Weights of a small sound classifier: batches of 256.
Rows from block 11 of a small sound classifier, named by matrix and row number. Rows with one number belong to one neuron. Each number is 128 + 32 x the weight over its row's rms, rounded and kept within 0 to 255. All counts start at 0. Numbers have three digits each.
After each neuron's rows are labels from the 100 clips, of 14848, where the neuron reaches its highest value: "lies over" is the class under the peak. Only what is clearly more common there than usual is listed. The data: synthesized solo parts of chorales (CocoChorales).
# fc1: MLP up (model.blocks.11.mlp.fc1.weight, 1152x192), inputs 117-155
# fc2: MLP down (model.blocks.11.mlp.fc2.weight, 192x1152, transposed), outputs 117-155

fc1.508:154111159160147097110121209136102142166203147122115107096126138093139147151048154134167120051106084202081143149126157
fc2.508:111128145153174123093136098139132150140105122123123162104140110026185117132129111104159076143134113170125114105108162
lies over: E4

fc1.163:178165171190141125115146110106083102131117175129095152087050133136157132141026123118091133123106138107180104088138124
fc2.163:084160031094150150101145144163131090161123158105066133189061099098162157148161134167126097102101128126132131111142119
lies over: silence

fc1.682:176115120170148140104152155127168099168148137119103138108090111137123095200118133084093155126101160128163138103170133
fc2.682:142182138152157097105090141156082103095144144172136190102133161122126140107158135057092233159091057152088119122149142
lies over: D4

fc1.40:127188126167103120169094167098107089134121140122079151119102143184123120095112106163118122185137065175115137110147122
fc2.40:107101141115167041067154143115165120111096126180146150092124119190103101184121099035129203147139129123121111167090145
lies over: C4

fc1.245:168174123116159164135108109152146081132119166127139120168124117109091138169132077146138120119152097103100090105106108
fc2.245:066125100133083142106120127128091150121141167132135098149131168118075125156137113110120135118194137160143142120162189
lies over: C5

fc1.32:152200151129103137161118120127090104125161152109120137119103149142086135098091096089095163126172134125096146060133139
fc2.32:103126143121169053087135142108172157137102138208128140093146142163112080153121116021126204143157162145124160136121167
lies over: C4

fc1.701:106131147117139082141107154125073098112124170116106109118128135132135191097108161154125123162129124192090139118098176
fc2.701:105176103096121083114083143134121128114120141125164185131115107137061133168180179159131163169067128164127120107088097
lies over: D#5

fc1.207:175120111127105130178106139145119147158137142141066126147091154124122123185133156129065102168131160123156156094161124
fc2.207:183173166157109105098087164135069133087138111138188191128135142065105085142124124075104216114102064178101115120148142
lies over: E4

fc1.456:080119124137132155180118120094143121118103125117110150146172118109076122134051137181141123143102146230144157094151188
fc2.456:186164129115181122078107161154098140065104155108109149185136197087155098135084139103120165175135069183148117111167172
lies over: A#3

fc1.157:129140091142106158159095171106118131161152126125141137103092144124090116113118139112153115117142110165126145065111160
fc2.157:065166074061205120096143141178157098146123164161093126131112101130157125153125119046115137167145136140121105112111144
lies over: A#4

fc1.653:124142111148111144119124097129077075084098146143155148108104173127152164094104105131140069098125082203148062130123106
fc2.653:163161131116149097076080119122125129165111124149142158106106150076100164064151149135163179153068085174134194125135101
lies over: G5

fc1.580:115130175158146157130101097145079116158185120069148110100140192147163140104113150113173147093161165120142175141137255
fc2.580:107137077148063125114174064134094103135157137096139106103118180142115127105152136159185093128163166123195082141146199
lies over: F3

fc1.494:087139117137156178100126140101174091106155166094107179116139139147057142177096084101095149122096160158136115120162134
fc2.494:120127121143150111142127118150114176128141104125114101118152159138181140103115130118115181126097129129107131108170133
lies over: F4

fc1.744:164136145150146124167118160172159120169139147155085141149126115098128101168167137147062156181085101143063138112158094
fc2.744:159174112161100078089113139130062108105146161146160174102137163096068117123158118095129172135149105167132099119156222
lies over: B4

fc1.305:099120147147119114194104107176195045115076205122173158146104171158097122142076107143113139094129127182127143132125124
fc2.305:106150145127136138165146169107146070119082163121123163160129149160142109132185154062104192110166123090164181125141127
lies over: D#4

fc1.746:119144175157092146125142108133135109126214135081116116119119206121163103109135122106176150134179169118168175137111242
fc2.746:104095068131061127132168101131103108137185136083153086110112187114132128129151125162193114117174178117170085147143188
lies over: F3

fc1.238:221128202180142124115092155111099098142119085124069131117056156099085191161077140078086159116164155124135118111149096
fc2.238:093196102103107153107150170155157118147168103102104103133086106105172150132125138180121034141106150183104129127133108
lies over: G5

fc1.403:129135147144111150189095160096106098135108143129108153096129163188079114121124107125076121135141114076105131080140127
fc2.403:100151085124154094047125123155114148128100159178120122086103157140082113200110131071114141195135133154059122131132172
lies over: C4

fc1.124:148124081169144112131154138112169094164145191110124156125139119163092126177146139123093178135150164122169167102156163
fc2.124:139180167144166100113135137147089133103122131119167176108117149090142139107151148073136255148140085161111117102162133
lies over: D4

fc1.697:188122196154122111108130123121096076138131159155049117068088129129137158151098116136057117151116112119151112097110114
fc2.697:073159029087153153117149138162098091136124167120057132168066114114129155137159106148105098122094122098138131129123109
lies over: C4

fc1.115:151135143126186141130142168150098121072135111118105137155073143097175113149094106144178123154155100168064179105127107
fc2.115:125124100130180135064162125087097145144159132111088088160117090076118113152144098158148120103153113172108070146164172
lies over: C#4

fc1.705:133173215142118143134116097172072145132088209175126128124051148089125123111079070100115171113097070197096174086111128
fc2.705:144112089107134149036088185160118111079112141130085162161105111035196106146086122095137234140146125130092121149125131
lies over: A#5

fc1.530:132108116123121138179063163106115078150128141076138121127133151134095115123117110151112143104167087135115136118147165
fc2.530:053146058082172098046146146159124123074070142155118123100101138141143116164163102052136078164158156168089124121130117
lies over: C4

fc1.674:150133119152119162088109165160112058133139157096090125170095159140127220132096120201191129153077120139065199131175193
fc2.674:148159153090131089145086123095150105117123133101133196091141108150131141165111097147142136123087119203087126089178104
lies over: D4

fc1.132:214121135207131150206108152153174114156148126139067134101123121049146085161163136138107112151117094103089114120125114
fc2.132:127157105162098099091111119143036110098132154152154156078117175094090136131154138109127164145166098156152105127153190
lies over: B4

fc1.404:199149187162117177154117174134119103122123160082129143104136132212137160099129097161155144198130078173175141077122198
fc2.404:186166112144123128162104151131098072151099074108129120127136126172097118146114136136095103149163170120194164132123167
lies over: D4

fc1.672:130154190146112119076095194128151154144183114123122126172132104093125131095112109086102142146095108107058121149139118
fc2.672:090105135162105122141113144101077147126121127100177127097149173110078093153114113129137138107151136114162113141149221
lies over: A4

fc1.153:221134160196123124060129126138135142136110131062149113091134147133110104110126101181136108089070152139144154101110157
fc2.153:038161103132174120176115131143134130150170080134141167128133065171131130162184152172126071128096115060139114187093089
lies over: D#5

fc1.218:125101131130126139162108153147132123134205125161088157113123123144139100187104111165080154168155172112092139091108178
fc2.218:174197134166158089080081153123064129104140140195164210103135130084092127109148122069086209135091040172120118116134107
lies over: C#4

fc1.729:163128107045112200181111110142155137125129113150145128115169126110097111157170156137120147100177132115090091155111128
fc2.729:063044128149117139177085153110102066172110121131110109136153146144107120113104114087142255143164161094129147134160108
lies over: E4

fc1.113:165170142147142164116135147106109129128137148127137139122120108149091145178114145132166112156125079109125076064178115
fc2.113:163107164109119136113091157112099072107062164095132162139174156105125149111117101125159115100108131195119127105173169
lies over: D4

fc1.52:131148117131141127117144081123068022115106157132107135147108118200087169143082107138148118091134161112133093109106127
fc2.52:097085155133108163123100165129132144086117145179076107193159132165115109139115102058098173128105132179105166076112109
lies over: D4; C#4

fc1.329:149121108117125179093111135149188107138149132109151193131151108108087139099110151190128130098192149124153138122168136
fc2.329:121164034049162162102162123164122075110103154113089119159082107065154114116175124105157091144121120151075113095137116
lies over: A#4

fc1.26:104174107124136112108120084110070095128109124117077154175106119155141176143138120157190132140141129118120115133140200
fc2.26:129120165110112129136081144109105133123069176169130149159150136192082121119101109082098093104138117184127158094172098
lies over: D4

fc1.49:177142146172079160124111166103110082105137149177147110156104165088150089154085130163135090154081135084101152147120166
fc2.49:045110134159105120157090157119110155106085120117103143165143164152113164146126109151064114143109068081138100106143093
lies over: G4

fc1.431:152159147139107145122127156099104072161137137112087096095102144116092164099110108164107106141107116120115181119115156
fc2.431:081141115129130087087124091163186185151142113109107149088098079135140147165113136105170140170068157134056127145114091
lies over: D5

fc1.605:173150159195090156155078138127140110118125121074086091103148157121099117130168129202047089069107152107159098142127156
fc2.605:098178119119143115079089131146049124094115118154107206097082162057113107162132120080084106133135098136070103153145145
lies over: G4

fc1.662:100113135148166112104128146140162180117147199156136125126139136095128134122104115147086113151138149164087159155108192
fc2.662:112108143147144099112117184109148210070142122170139118141159135164117095151136103097078154116111066186050141105105164
lies over: silence

fc1.412:172158134120144105118097153123118111147144166162105128090139180094101126151109107146117126154137118120089101135127120
fc2.412:104102115137095112088104132119074123111123156135139125120135150092110100130151128148142117140194139133137125126172203
lies over: C5

fc1.373:093132138158097141095109124148107106096135138121134135116112148097175153105096119141100142148180030150054128142100093
fc2.373:116139119115119126103127117113102089151110114150197103109109098165027112138196179138088151132210078101189134157054141
lies over: C5

fc1.268:108158176125124083133093159138124142144112135071131110098102150201073145105122141104052146141121130119114089078224149
fc2.268:101068166139138117151129138169170155141139083122155162117134094186136097172129129127138138134120165097174137167068145
lies over: A3

fc1.347:120183118173128159145054113154161145134119158119129133167142122157132088166095112185187161159131132242098129132111150
fc2.347:131117165100113149090139108100175172103138158130080167152176140082069093172141136168101145114122157190117181128174152
lies over: silence

fc1.70:151110114116124111141116123126196070146150108105088167124120165103100079185081113168071150087149140092108187087160117
fc2.70:173217176179125113108109148154098125086154142091137196096140153106134117149142125081067255180081094165098108119121084
lies over: G#4

fc1.684:133151108127120139081121161131069125140165181087092189135108170157081140115126108119161091154107098076108156069129133
fc2.684:124102122107148122093098145103138158109127153137096137134140153175140131129080131042144141154086152184098114085157121
lies over: E4

fc1.332:152135160097089124136109149121104090117111172108072134145124149131086184138084126130187160083148090113099114151149172
fc2.332:130108122129165151055150155116086120139099127142086157100135136069175112120112122112127100151100119167099102121122172
lies over: A#3

fc1.392:101107119169100093115119109164066166111152129145121117092153178110084153102116142139145108114055124095098135130115132
fc2.392:101121173152132103146119131127080154141151105120139113112139145180126091080123119117142146139083113131087141137164132
lies over: D#4

fc1.93:107111105144120140132087101112135118203121128056138115153148120127160146157116101086132119109033137188124145088121062
fc2.93:106120143075113123123085108093179155131137137078108176126109119094091150143141155204139159120084136173132143125133106
lies over: silence

fc1.308:133158138140117114123108162128039128110120150103103143111080114117074140093100080126198097151146095149118107048149181
fc2.308:125121124103148100115092133117111122130106180162093154143127143167161128155100095055134138134086139186099145084171116
lies over: E4

fc1.708:130134147137099158209134156144109122117108167107133147139100132177141059131158171099111123140186120155093106107123153
fc2.708:015131057138196121112144126175085098135110120144080122174095109126132151134145138043107125143130118109154147137121109
lies over: G4

fc1.214:147108120103124088138090135102162117156119149111116139147110122201130175170160176106187063074099196105099187182144194
fc2.214:150097131145136161086159200094139073160119123119139160098109120097176127160132082154143103150111105155186122116117151
lies over: A#3

fc1.440:090135143126152127088117145156130111165149193152128129111081178129104142131117102113083079119098074155169103097113116
fc2.440:131078138138128131159128124133177218097086142105174086130146191168142128142118132172121139116100086141119158103161094
lies over: G4

fc1.90:104144127069106126132167109151165095155150176161086178109161161096135134155110153162114133079141200138148143122096166
fc2.90:224196132131111133117109153141089091119176140145182137117099146074123076120141096084108187128135106184108138121159135
lies over: F4

fc1.349:157123211137098138130127199139108068177123185106098136088128157146118142137077106116102138118110125105141173124110144
fc2.349:131124127132142147086099157120122099065091184144125137133153180100148081146143110071078107142154117161119114078152148
lies over: A#3

fc1.127:131162202147123135113123150188159115145072185150143119084119112136117161080101204140124096109122120190123079094142088
fc2.127:167127129104146092103081167091137071078102222104144192115150094086158106128112078091126148133127140180085111145176093
lies over: E4

fc1.468:096149183126123093105165144122120113152123137164144145137133110122148159099087139199133128209177134141098120136106183
fc2.468:146102129123115119112082111152150146114155121122077130140096107099084156198110143177154168158088118164077128125116084
lies over: D#5

fc1.533:137101093137140083086110188155162173137163164112103150107143122059141098128136190114098140134047142169165141077174113
fc2.533:137111116172073183130103162112161205098168131102145146172127150154151095117126068105122167094078139174103130117105131
lies over: D#4

fc1.63:099091067118090179151132136114164126203143139037141119133157142099117130089177161186177106108096121161102135080144168
fc2.63:115164123131155173043125154105118130117104147128090107120094147096104116136128138121129101102132081172056142111141166
lies over: G#4

fc1.375:136142130188129138186092185140114102181149152107076165081092151150088106135134104130090160194143121096127184110135114
fc2.375:136169143150168049080106152143107149089109115211157173100127144141109137178142115026091198153114094175104110119125149
lies over: A3

fc1.524:143104107122101126072079179151132091104072139138118145142087175114124109134148099123103107125090129158099168103153140
fc2.524:074160054060149122077113127165101065088112184110120119162090121103133103094159107115161107149136126149137080089133156
lies over: A4; A#4

fc1.233:163087149126134142085120120178186132166146137165081198071124147096128065161099106084143140102151132096112190131114109
fc2.233:171188172120173113082129155124103128107121144147162242090135150078160118103155125058121212153124054161116085110123152
lies over: G#4

fc1.186:087155164127186075152123113102152144132169156136109128085151170185109124166048100150102155144063179115175103113199149
fc2.186:190143161153083172189108135149165143115141095109141135126118124166172117133103119201159148122085157110137100142107137
lies over: E4

fc1.737:172119161158149138193136144137168142159150111110079160132101142113135090199134089161093145110087143143112166100142161
fc2.737:147206138176153110078093157165083088092142116183150201110110127067123148125169127093083190129095062145119146118149114
lies over: D4

fc1.201:090140139171097152140102191069179106157151119081098132110109115170085151157116175140206119105169183102112188163163139
fc2.201:126097133104114177110099212125132108111203073094100144150149095081166139141138079144208165136110154138123103171111144
lies over: D#4

fc1.96:105179137144139129075153072143157081096139121237118180064085161192122166161098099102058142161118099190147134107176130
fc2.96:148161147124212106132158106139137117147099149164209125127086145166138082119098198098093161155148075134157170123131153
lies over: G4

fc1.564:189120169146089158143126140123100105148153091085082114129119128176115181119102135132147088132029154040116172175173188
fc2.564:054162101091148136097090127078128130111113130132100144101105136161116167159121129124139031087121163157058119102189147
lies over: F5

fc1.317:193145207139160109161136168097109151144154128148120108122099082149111107125116138141143124121153162093082141122111172
fc2.317:073056087144161154100121177141145152186159087121087134108143063093177105155105138153136099175105155109087135134083102
lies over: A#3

fc1.700:145147173130108099100104157174174171175104148090121103118128146197059137118102152085125112142072131129074117139128130
fc2.700:115112116144135174130184161140185176141182076059120114129140072145149119137065099218133016130113179157141122150125125
lies over: F5