config.toml
model = "sound classifier"
train_examples = 39062
time_shift_ms = 100
win_length = 400
num_classes = 13
arch = "convnext"
norm = "layernorm"
activation = "gelu"
inner_norm = false
loss = "binary_cross_entropy"
residual_init = "none"
eps = 1e-06
steps = 22800
batch_size = 256
epochs = 149.4
Rows from block 9 of a small sound classifier, named by matrix and row number. Rows with one number belong to one neuron. Each number is 500 + 25 x the weight over its row's rms, rounded and kept within 0 to 999. All counts start at 0. Numbers have three digits each.
After each neuron's rows are labels from the 100 clips, of 14848, where the neuron reaches its highest value: "responds to" is what is common among them. Only what is clearly more common there than usual is listed. The data: synthesized solo parts of chorales (CocoChorales). In brackets: how many of the 100, against the usual share in percent.
# fc1: MLP up (model.blocks.9.mlp.fc1.weight, 1152x192), inputs 64-127
# fc2: MLP down (model.blocks.9.mlp.fc2.weight, 192x1152, transposed), outputs 64-127

fc1.622:512523493498448499490526489519522526515527489476511506506496485458503503493471488530518533516504484495501540504509478515464479447473530540465526463492521561499487517514516506508498474489500494
fc2.622:474526504486494496497470511497486524504506518546474489485491453467523498461471507525499497507524486519491479494483490526528501451487491488547528486525499545515456510482536525507475511490478472
responds to: viola (100 vs 8.6); note D4 (44 vs 12.7); note F#4 (29 vs 8.5); note G4 (25 vs 7.5)

fc1.517:513455537514488477523520499524493494494476476538525479487486484534506475526520499573512480477514496486442490460486489523438511476531478493468501465538452532510518527485442511508504564483533478
fc2.517:495444514517491525489475497518489511506538475541506518502500527506507552512540508477507455486501477504554488510492458515494495537534507498474495496493493484535564453540474505502510501512467512
responds to: clarinet (56 vs 8.8); note F#4 (31 vs 8.5)

fc1.319:455541481495504477443517456515547502459487482526527489509504493469518508479529523521452532501516499493474466501454511510508486503497480497511470517556529508493525490521521537494483495503512559
fc2.319:515576492500491491517495523507541474532500504476477505498516490485504483541509485513489525500521489499475550479460509507472510483490455487463468476486473500504516500491511476484513500496459475
responds to: clarinet (90 vs 8.8); note F4 (25 vs 9.2)

fc1.309:460481483499527493498488492479486491471514497539484523499521526510503476470514508488484485558499489491521479526503516522547516522488494504464520492502478470534527491519494483468480491467512480
fc2.309:491474500488499493451511541512500550528557540501501501495499535498520501558517511496500475524523493533512527487519502494498518505496455455489486476525486501523495460489459508512497481530501539
responds to: viola (69 vs 8.6)

fc1.533:511550490502477460474479510479492483478483518514516468517440487505500548463486485506510528490489499503485479516515504524510476495484479485503505503487532503505558501558495527534482562504487501
fc2.533:463529477473465501512510521492484439511475468501483506569524460501428496480498520521507455502470466480510516472534540494506492501532547525534490484502506508518554540469482481489508486499513488
responds to: clarinet (59 vs 8.8)

fc1.239:498559466510514480506471502456477526509444481582498536490524500517510479498504483498493500474504525485526473510517475511513525450486494469470474498509495486506496531526460478503493490484540481
fc2.239:478460514477529573465490559541472531516522486499493504493530528492503525524554460471478517486466516460518495510500489462467550487485518484475512495483521495540497463525490501520465549537476540
responds to: clarinet (100 vs 8.8); note F4 (31 vs 9.2); note E4 (30 vs 8.6)

fc1.27:499500553505492490511490495482499517509484539496527510518528498467484483471492533512461549490542489511492494519480488541514492505500505506500467487542469499471528542499474508525513492488548485
fc2.27:471487500467463515509475531498471476526480480527474539515479520500462567571486521499507472478470483487544449540486484489537517509541508521499487480461513494519532506523489519494523537483480514
responds to: clarinet (87 vs 8.8)

fc1.160:467488498512503468496497510542520482511511486513533492512515479527502547488486479509478513512489517481534471489493502459537504536523494484520505461482476498497508535497482479522521485493472457
fc2.160:509489506506511501518502494509544544467544502495479493502530496536513506461513506484509472536518543484475535494521503465496481537445479501479528521504482513509445490471456491499449500519523506
responds to: saxophone (94 vs 1.6)

fc1.457:452499476464503517497499464503497513507506507514508503510519501525507506468526474502503525487483502501514498528467525523511485516500506499505485483499479508515569500474499467553470569469516501
fc2.457:528504482512492519519475489486479514529505515501521521483469468497432509511467479541491490478501459488536466545467480541531535524510500526465510517516478482502561505522475473471558501477481525
responds to: saxophone (40 vs 1.6); horn (35 vs 6.7)

fc1.231:510510520496527476488479530538517500488513506475528532511490472567501486521453517557456462531509469504531500514475497506493522482511519492511497502540470506520598491496487493523557509490528482
fc2.231:519488489545520490485491550508486512511498483451485467582487479498466514514532507467502500497496533519489511488509498494484501494503501493476486484542455514454537572508506504444464472486489472
responds to: trombone (100 vs 7.1); note C#4 (45 vs 11.9); note D#4 (42 vs 11.1); note D4 (40 vs 12.7)

fc1.356:466531490465455473503504456539546550477507460521500542501474544528526513485487530513495486496559543465481508523506468495472506492539520487501459498464514552507516504493490486528489481487489543
fc2.356:487534472475511481473509504499526526493503473526463491531520508543526504482498531508494488482513512517487468476531501465490492482506539473504513480498496523529443542466505500503457529501509453
responds to: viola (58 vs 8.6); note E4 (38 vs 8.6); trombone (36 vs 7.1); note D#4 (31 vs 11.1)

fc1.295:481494547479478474502487500485473481530511500451475467516467489505485497458502499520482537526500518463504525528479453501496464480515522502473490502480541512467482551510469492488506486440484503
fc2.295:493479518515509504513479536496455473473517474527467499471509527535545527527495534506537498499508533504507457479512532490516510502481514476476494512516508490514529567517462575474455507507480530
responds to: cello (80 vs 9.9); note A#3 (60 vs 10.2); note G#3 (27 vs 8); note C4 (27 vs 11)

fc1.238:447491458511468534526502507506471497490480477514477501474509487513493498506479489512489529492482512499524489518469531511571494486519490519513472451543514485510498533501495514461517422518484516
fc2.238:505483477524513488503507525494539559513524512514490500414474470518549482520500485510479491500503503514487515474480497514488496507483440493476519485487490508531464423472504514532489525494489524
responds to: trumpet (41 vs 8.5); trombone (28 vs 7.1)

fc1.556:532554507509501505509484520441491483505517482552484514476516500515517485533532497537499483513510499448504460481492474520470528482500495495497455455527435471513505532480444503524525495472495521
fc2.556:479500486477562499524512561518522498459565501512472519505519474502507527500509546483504485478456483509494483466472515468510483555446453444458495522536491489520508494494484514473464513494482520
responds to: bassoon (100 vs 8.1); note D4 (41 vs 12.7); note C4 (37 vs 11); note B3 (32 vs 9.5)

fc1.133:468483504524478489511460509475485503510525484487497557435498506523507470500485472554452491504535509448530497469488501493466512518524519473479489491505479508528554579546487505513527494495538464
fc2.133:508503497522496500508518576494575519505508497436456505456497502506536501479517508491475488519488518478500500532477497496486504535516485531481483446484476500504497492460480511533501512505501485
responds to: trumpet (97 vs 8.5); note F5 (37 vs 8.2)

fc1.86:468478456529521487528481487481490531483483484468516577516521495519476518497523512550488503546518517466504500518498486522491514484507494479485493513510476478479526494518469512460511534488491471
fc2.86:527511485554509534497503593475521495500495500469455479470492519519488504494545480490491477464506539486506518532475497505496557481485479526501473437467501497513515529483498512497494495492490499
responds to: viola (100 vs 8.6); note G#4 (32 vs 9.1); note G4 (30 vs 7.5)

fc1.484:494520470503507479554453489480524549483502495522484525490485515512498508463479506550477496530551546516457471490462497555492527498543569470468518500515485539489533500485470472516489490492503504
fc2.484:504452499496467476477499530538488506517502446490497476499481535543538524504515515522491480478529477472554457481514495499472505530542537524447465510492505523521523464542526483521503520483510433
responds to: trombone (87 vs 7.1); note D4 (51 vs 12.7); note E4 (25 vs 8.6)

fc1.459:491512523512472506504467512481504507521495505541512549509500516530508544490511526551490487478515458465513492481494484534482511537462478477499492487567444454488510500532484486494526531468510487
fc2.459:447467492512531535535472542514510536508518507546500510451507516488555502498498473455505499483482534470488492470504484479493489490491497478510538474519494556544497465494504518518441520510493488
responds to: oboe (95 vs 8); note C5 (36 vs 10.3); note C#5 (32 vs 9.9); note A#4 (31 vs 10.7)

fc1.245:491505485490464478549498473540489524512516511513471503473503516488527554491497462509503541540515459486503449521503540501532524476493472523494489518486481478495539508511477499450520491468490522
fc2.245:464482472473501463480489482473461447490500518508508472504519508512505489519497526471504448515537506540508471467518485511486464476555506498542501471485513551475515492519507506512481487495462477
responds to: cello (99 vs 9.9); note A#3 (47 vs 10.2); note C4 (39 vs 11); note A3 (25 vs 8.5)

fc1.87:517485529500470484505488488497553526503484499482545500486476456574512505483472490548465515499511484505486464514480517523509498489481488525471461522527520482514566499487475505487519520491526507
fc2.87:484524496529490494486481551513494509520472491488498466591477467544458527512526500499521478478517496502534514514506484495502492466522519503487493472551459505451553577507499478482468488510482483
responds to: trombone (100 vs 7.1); note C#4 (42 vs 11.9); note D#4 (39 vs 11.1); note D4 (37 vs 12.7)

fc1.685:438495556513539529507466504497524517499504449537537493480519494504500513547494539500531520458469501502518471515497506501510520460520504497465501467511481475477537505483510479510508536473494473
fc2.685:548475517531509501511494496498482464479530505511474472559516468483490468427476503475486490504470543518490513475522471485511501502529512489530536483535483513484532436508518491485512500508502493
responds to: flute (98 vs 8.3); note F5 (31 vs 8.2); note D#5 (27 vs 8.9)

fc1.760:521485532476486512546478507491499487518510471482495482502519522538463475494500468544489506501526485446481488496484525471478478524494474528462507492493468519521528497496476518499463552465530539
fc2.760:504470465514504501506508533491499536494514478520515503477501523528508512519497539501512441466501511520560519482463464532464510502501514481490507475516521501557525525533453494486457507526459545
responds to: saxophone (100 vs 1.6); note F4 (26 vs 9.2)

fc1.745:449518441489470501536460516457502502515510454483507523451517493521498521477489474554473506532513460454478481522502504522466476466471459485497497524492522528450504523497491484498531500479484483
fc2.745:516487459534486516533486515528557508502506475482512511441509541508569480521521478509493469522453513478488554501474500485477507542535501499487505508504501499524524465529507493542459510539509512
responds to: trumpet (100 vs 8.5); note F5 (40 vs 8.2); note D5 (36 vs 8.2); note D#5 (31 vs 8.9)

fc1.669:506519449490468490535489476518521501499505474466458522481512502477495534458474480528503496573555503484466520529510487491458456485488511516462494518468523531457510458500500512490503522504457507
fc2.669:499506465515478491451470535500494510493522461544544446520502522458497473467474482536501472553521464513503499443517478518488483508497476493531500509533530529494480510517506521500489492490470507
responds to: trumpet (87 vs 8.5); note F5 (52 vs 8.2); note D#5 (33 vs 8.9)

fc1.300:495498504501501512557459503524491516516511514516529483524517524537509489498516504502480511499536500491520476500501526495521545524491478527523485532476511485525485514484490560413524488487498515
fc2.300:502518521498507493467491509509447468480527511500499470503514522491464505479541521491493496501545515505495504507539495491500507473506494487512511476509472494454468528497479525515496505523469513
responds to: cello (100 vs 9.9)

fc1.499:421504551464503526484511489532496508525488499490505451475467494492488496483517457529473519485518498487501489544521535502493497504513519547507426459520501512518517511534519507507519523454482458
fc2.499:539480491495497497528516479531518572486581501469514502475496496508510538541470481512522517509514496499523462495514462508545508513505493510453506538519489499516526482526502504488515496487491500
responds to: oboe (44 vs 8); note C5 (30 vs 10.3)

fc1.330:524503512497476489544540540473514515517477455554524559498523506538515522537514503501496520523518528486494515512541463533492483509508513476507461478525473517458477518529509495469476493468479549
fc2.330:525514500484497502481463471458522552492486524469492473522523513537548522547477504507531490499499518542511462503529498471479489512462549474504471506481511477501475497516513436504472519482509499
responds to: viola (100 vs 8.6); note G4 (33 vs 7.5); note D#4 (33 vs 11.1); note D4 (31 vs 12.7)

fc1.18:488542487552505486524440471485517520479497516496474507458505509509476521541499557512510471524486463524468510509522515496477512514508477525509493493520515490532499502470514504456503401468495482
fc2.18:521537522458463520526504469500470472507527504515514505452478522502518504463480486510523502504513504488508498497508528481529504478508483519496490518497490503473391534507466514539541494520476507
responds to: clarinet (95 vs 8.8)

fc1.230:524516520553500481480481457478500513471518463495467534469500493499489538511508471496488546482501504501479448474471454475481501515503522478501502522481487495497498514514475508495489522565483477
fc2.230:530516503546506525516456505501505497528523517483507498495465487484499483504499433530466483482499514486516510536468498529526503506517493540536479515474461505499503504520511490468556465470508529
responds to: saxophone (71 vs 1.6); note F4 (27 vs 9.2)

fc1.512:488469506484463500465491434523532488531536516503500486522484490555495469449491479555485485492547535506465490478495579514519492478515524509469489494504527474494556491488478537530491535424522500
fc2.512:504478492522511506481510545530479522526485489467474509563486515539478515512531505487535503445521521521529507516473475491510463498507521509480493465514478483475571550524512501479463523506493510
responds to: trombone (100 vs 7.1); note C#4 (36 vs 11.9); note D#4 (32 vs 11.1); note E4 (26 vs 8.6)

fc1.621:482522481490481453550454494497510532478505512490514534478538534545521536517490485545505495541549471487474498503504488514509431487504494489489465486511471544502502523516478518525474513476472519
fc2.621:503479483493506490491500546497534522496465465517488482453486552526552519513508500496510482503530478435500506457494466482454511518539517511460491473505548535509501469488466493526423503513493518
responds to: trumpet (98 vs 8.5); note D#5 (34 vs 8.9); note D5 (28 vs 8.2)

fc1.379:486462511473515517474524492519483516495544490479505502506508465536510517513536507543529529521488451498510465520526494489476526489500510510505507498510518504495552504496552509548457486452477548
fc2.379:523470513499495502498496514505460448497481488502488487520524485503442529425486503542562487499500501503481504500498505499483499486537521527513497494506470512484619554472494455494493513549495514
responds to: trumpet (80 vs 8.5); note G5 (27 vs 6.3); note F#5 (26 vs 7)

fc1.75:504517475507508524488474507500490512497503490508496512477495523516505541556509578477510517511497499490495494488490443491523517500494492457553512488487486495502470472519486554464554454515517483
fc2.75:483514500511490468538509508479512513486441555511489468459497500499500474467492490486474494512518535486490480451498498517482504497495484479519547497504483512509397523461514525498516511501490519
responds to: oboe (45 vs 8); flute (25 vs 8.3)

fc1.597:531468495493496461516500507501518498525465482542489460457491523486499503509549509501538518519522456502495499493505482481470499499490497487522483507460469483447499549511549503516493525512473510
fc2.597:506474471503492468467483528470494527483508518496523508499465507478499510526517493518462479529523482515494508502493516491480485525519518519503490508522452519464503515491503509484474492496498497
responds to: flute (57 vs 8.3); saxophone (41 vs 1.6)

fc1.261:495544510470526473481456476518515474473490529504454522513518509533523492498505469524484530485547483496505488525447506505531537473487505499527480530472484474510527509501461478525485508480502497
fc2.261:490503503504529508516508529522480535513517488488484482574516476506453517525489512468513505466497500522482519486462512473486474523485494476463504529554488486488515557492493505441493485504475497
responds to: bassoon (97 vs 8.1); note C4 (57 vs 11); note F3 (37 vs 3.7); note A3 (31 vs 8.5)

fc1.588:475551492505477497540487513486481459518516493513485534449528459529471515522504496563496485495535483475471484545484513515482487494529473496474463505498516513493486582486484539480486513448525535
fc2.588:522491505501509518513511526504561509481533482498483516446522502518573488509488520464505474522428498477486526506514489469487508566520516490454517484522502489518511456482472530509431492534506493
responds to: trumpet (100 vs 8.5); note C#5 (36 vs 9.9); note D#5 (30 vs 8.9); note E5 (25 vs 7.7)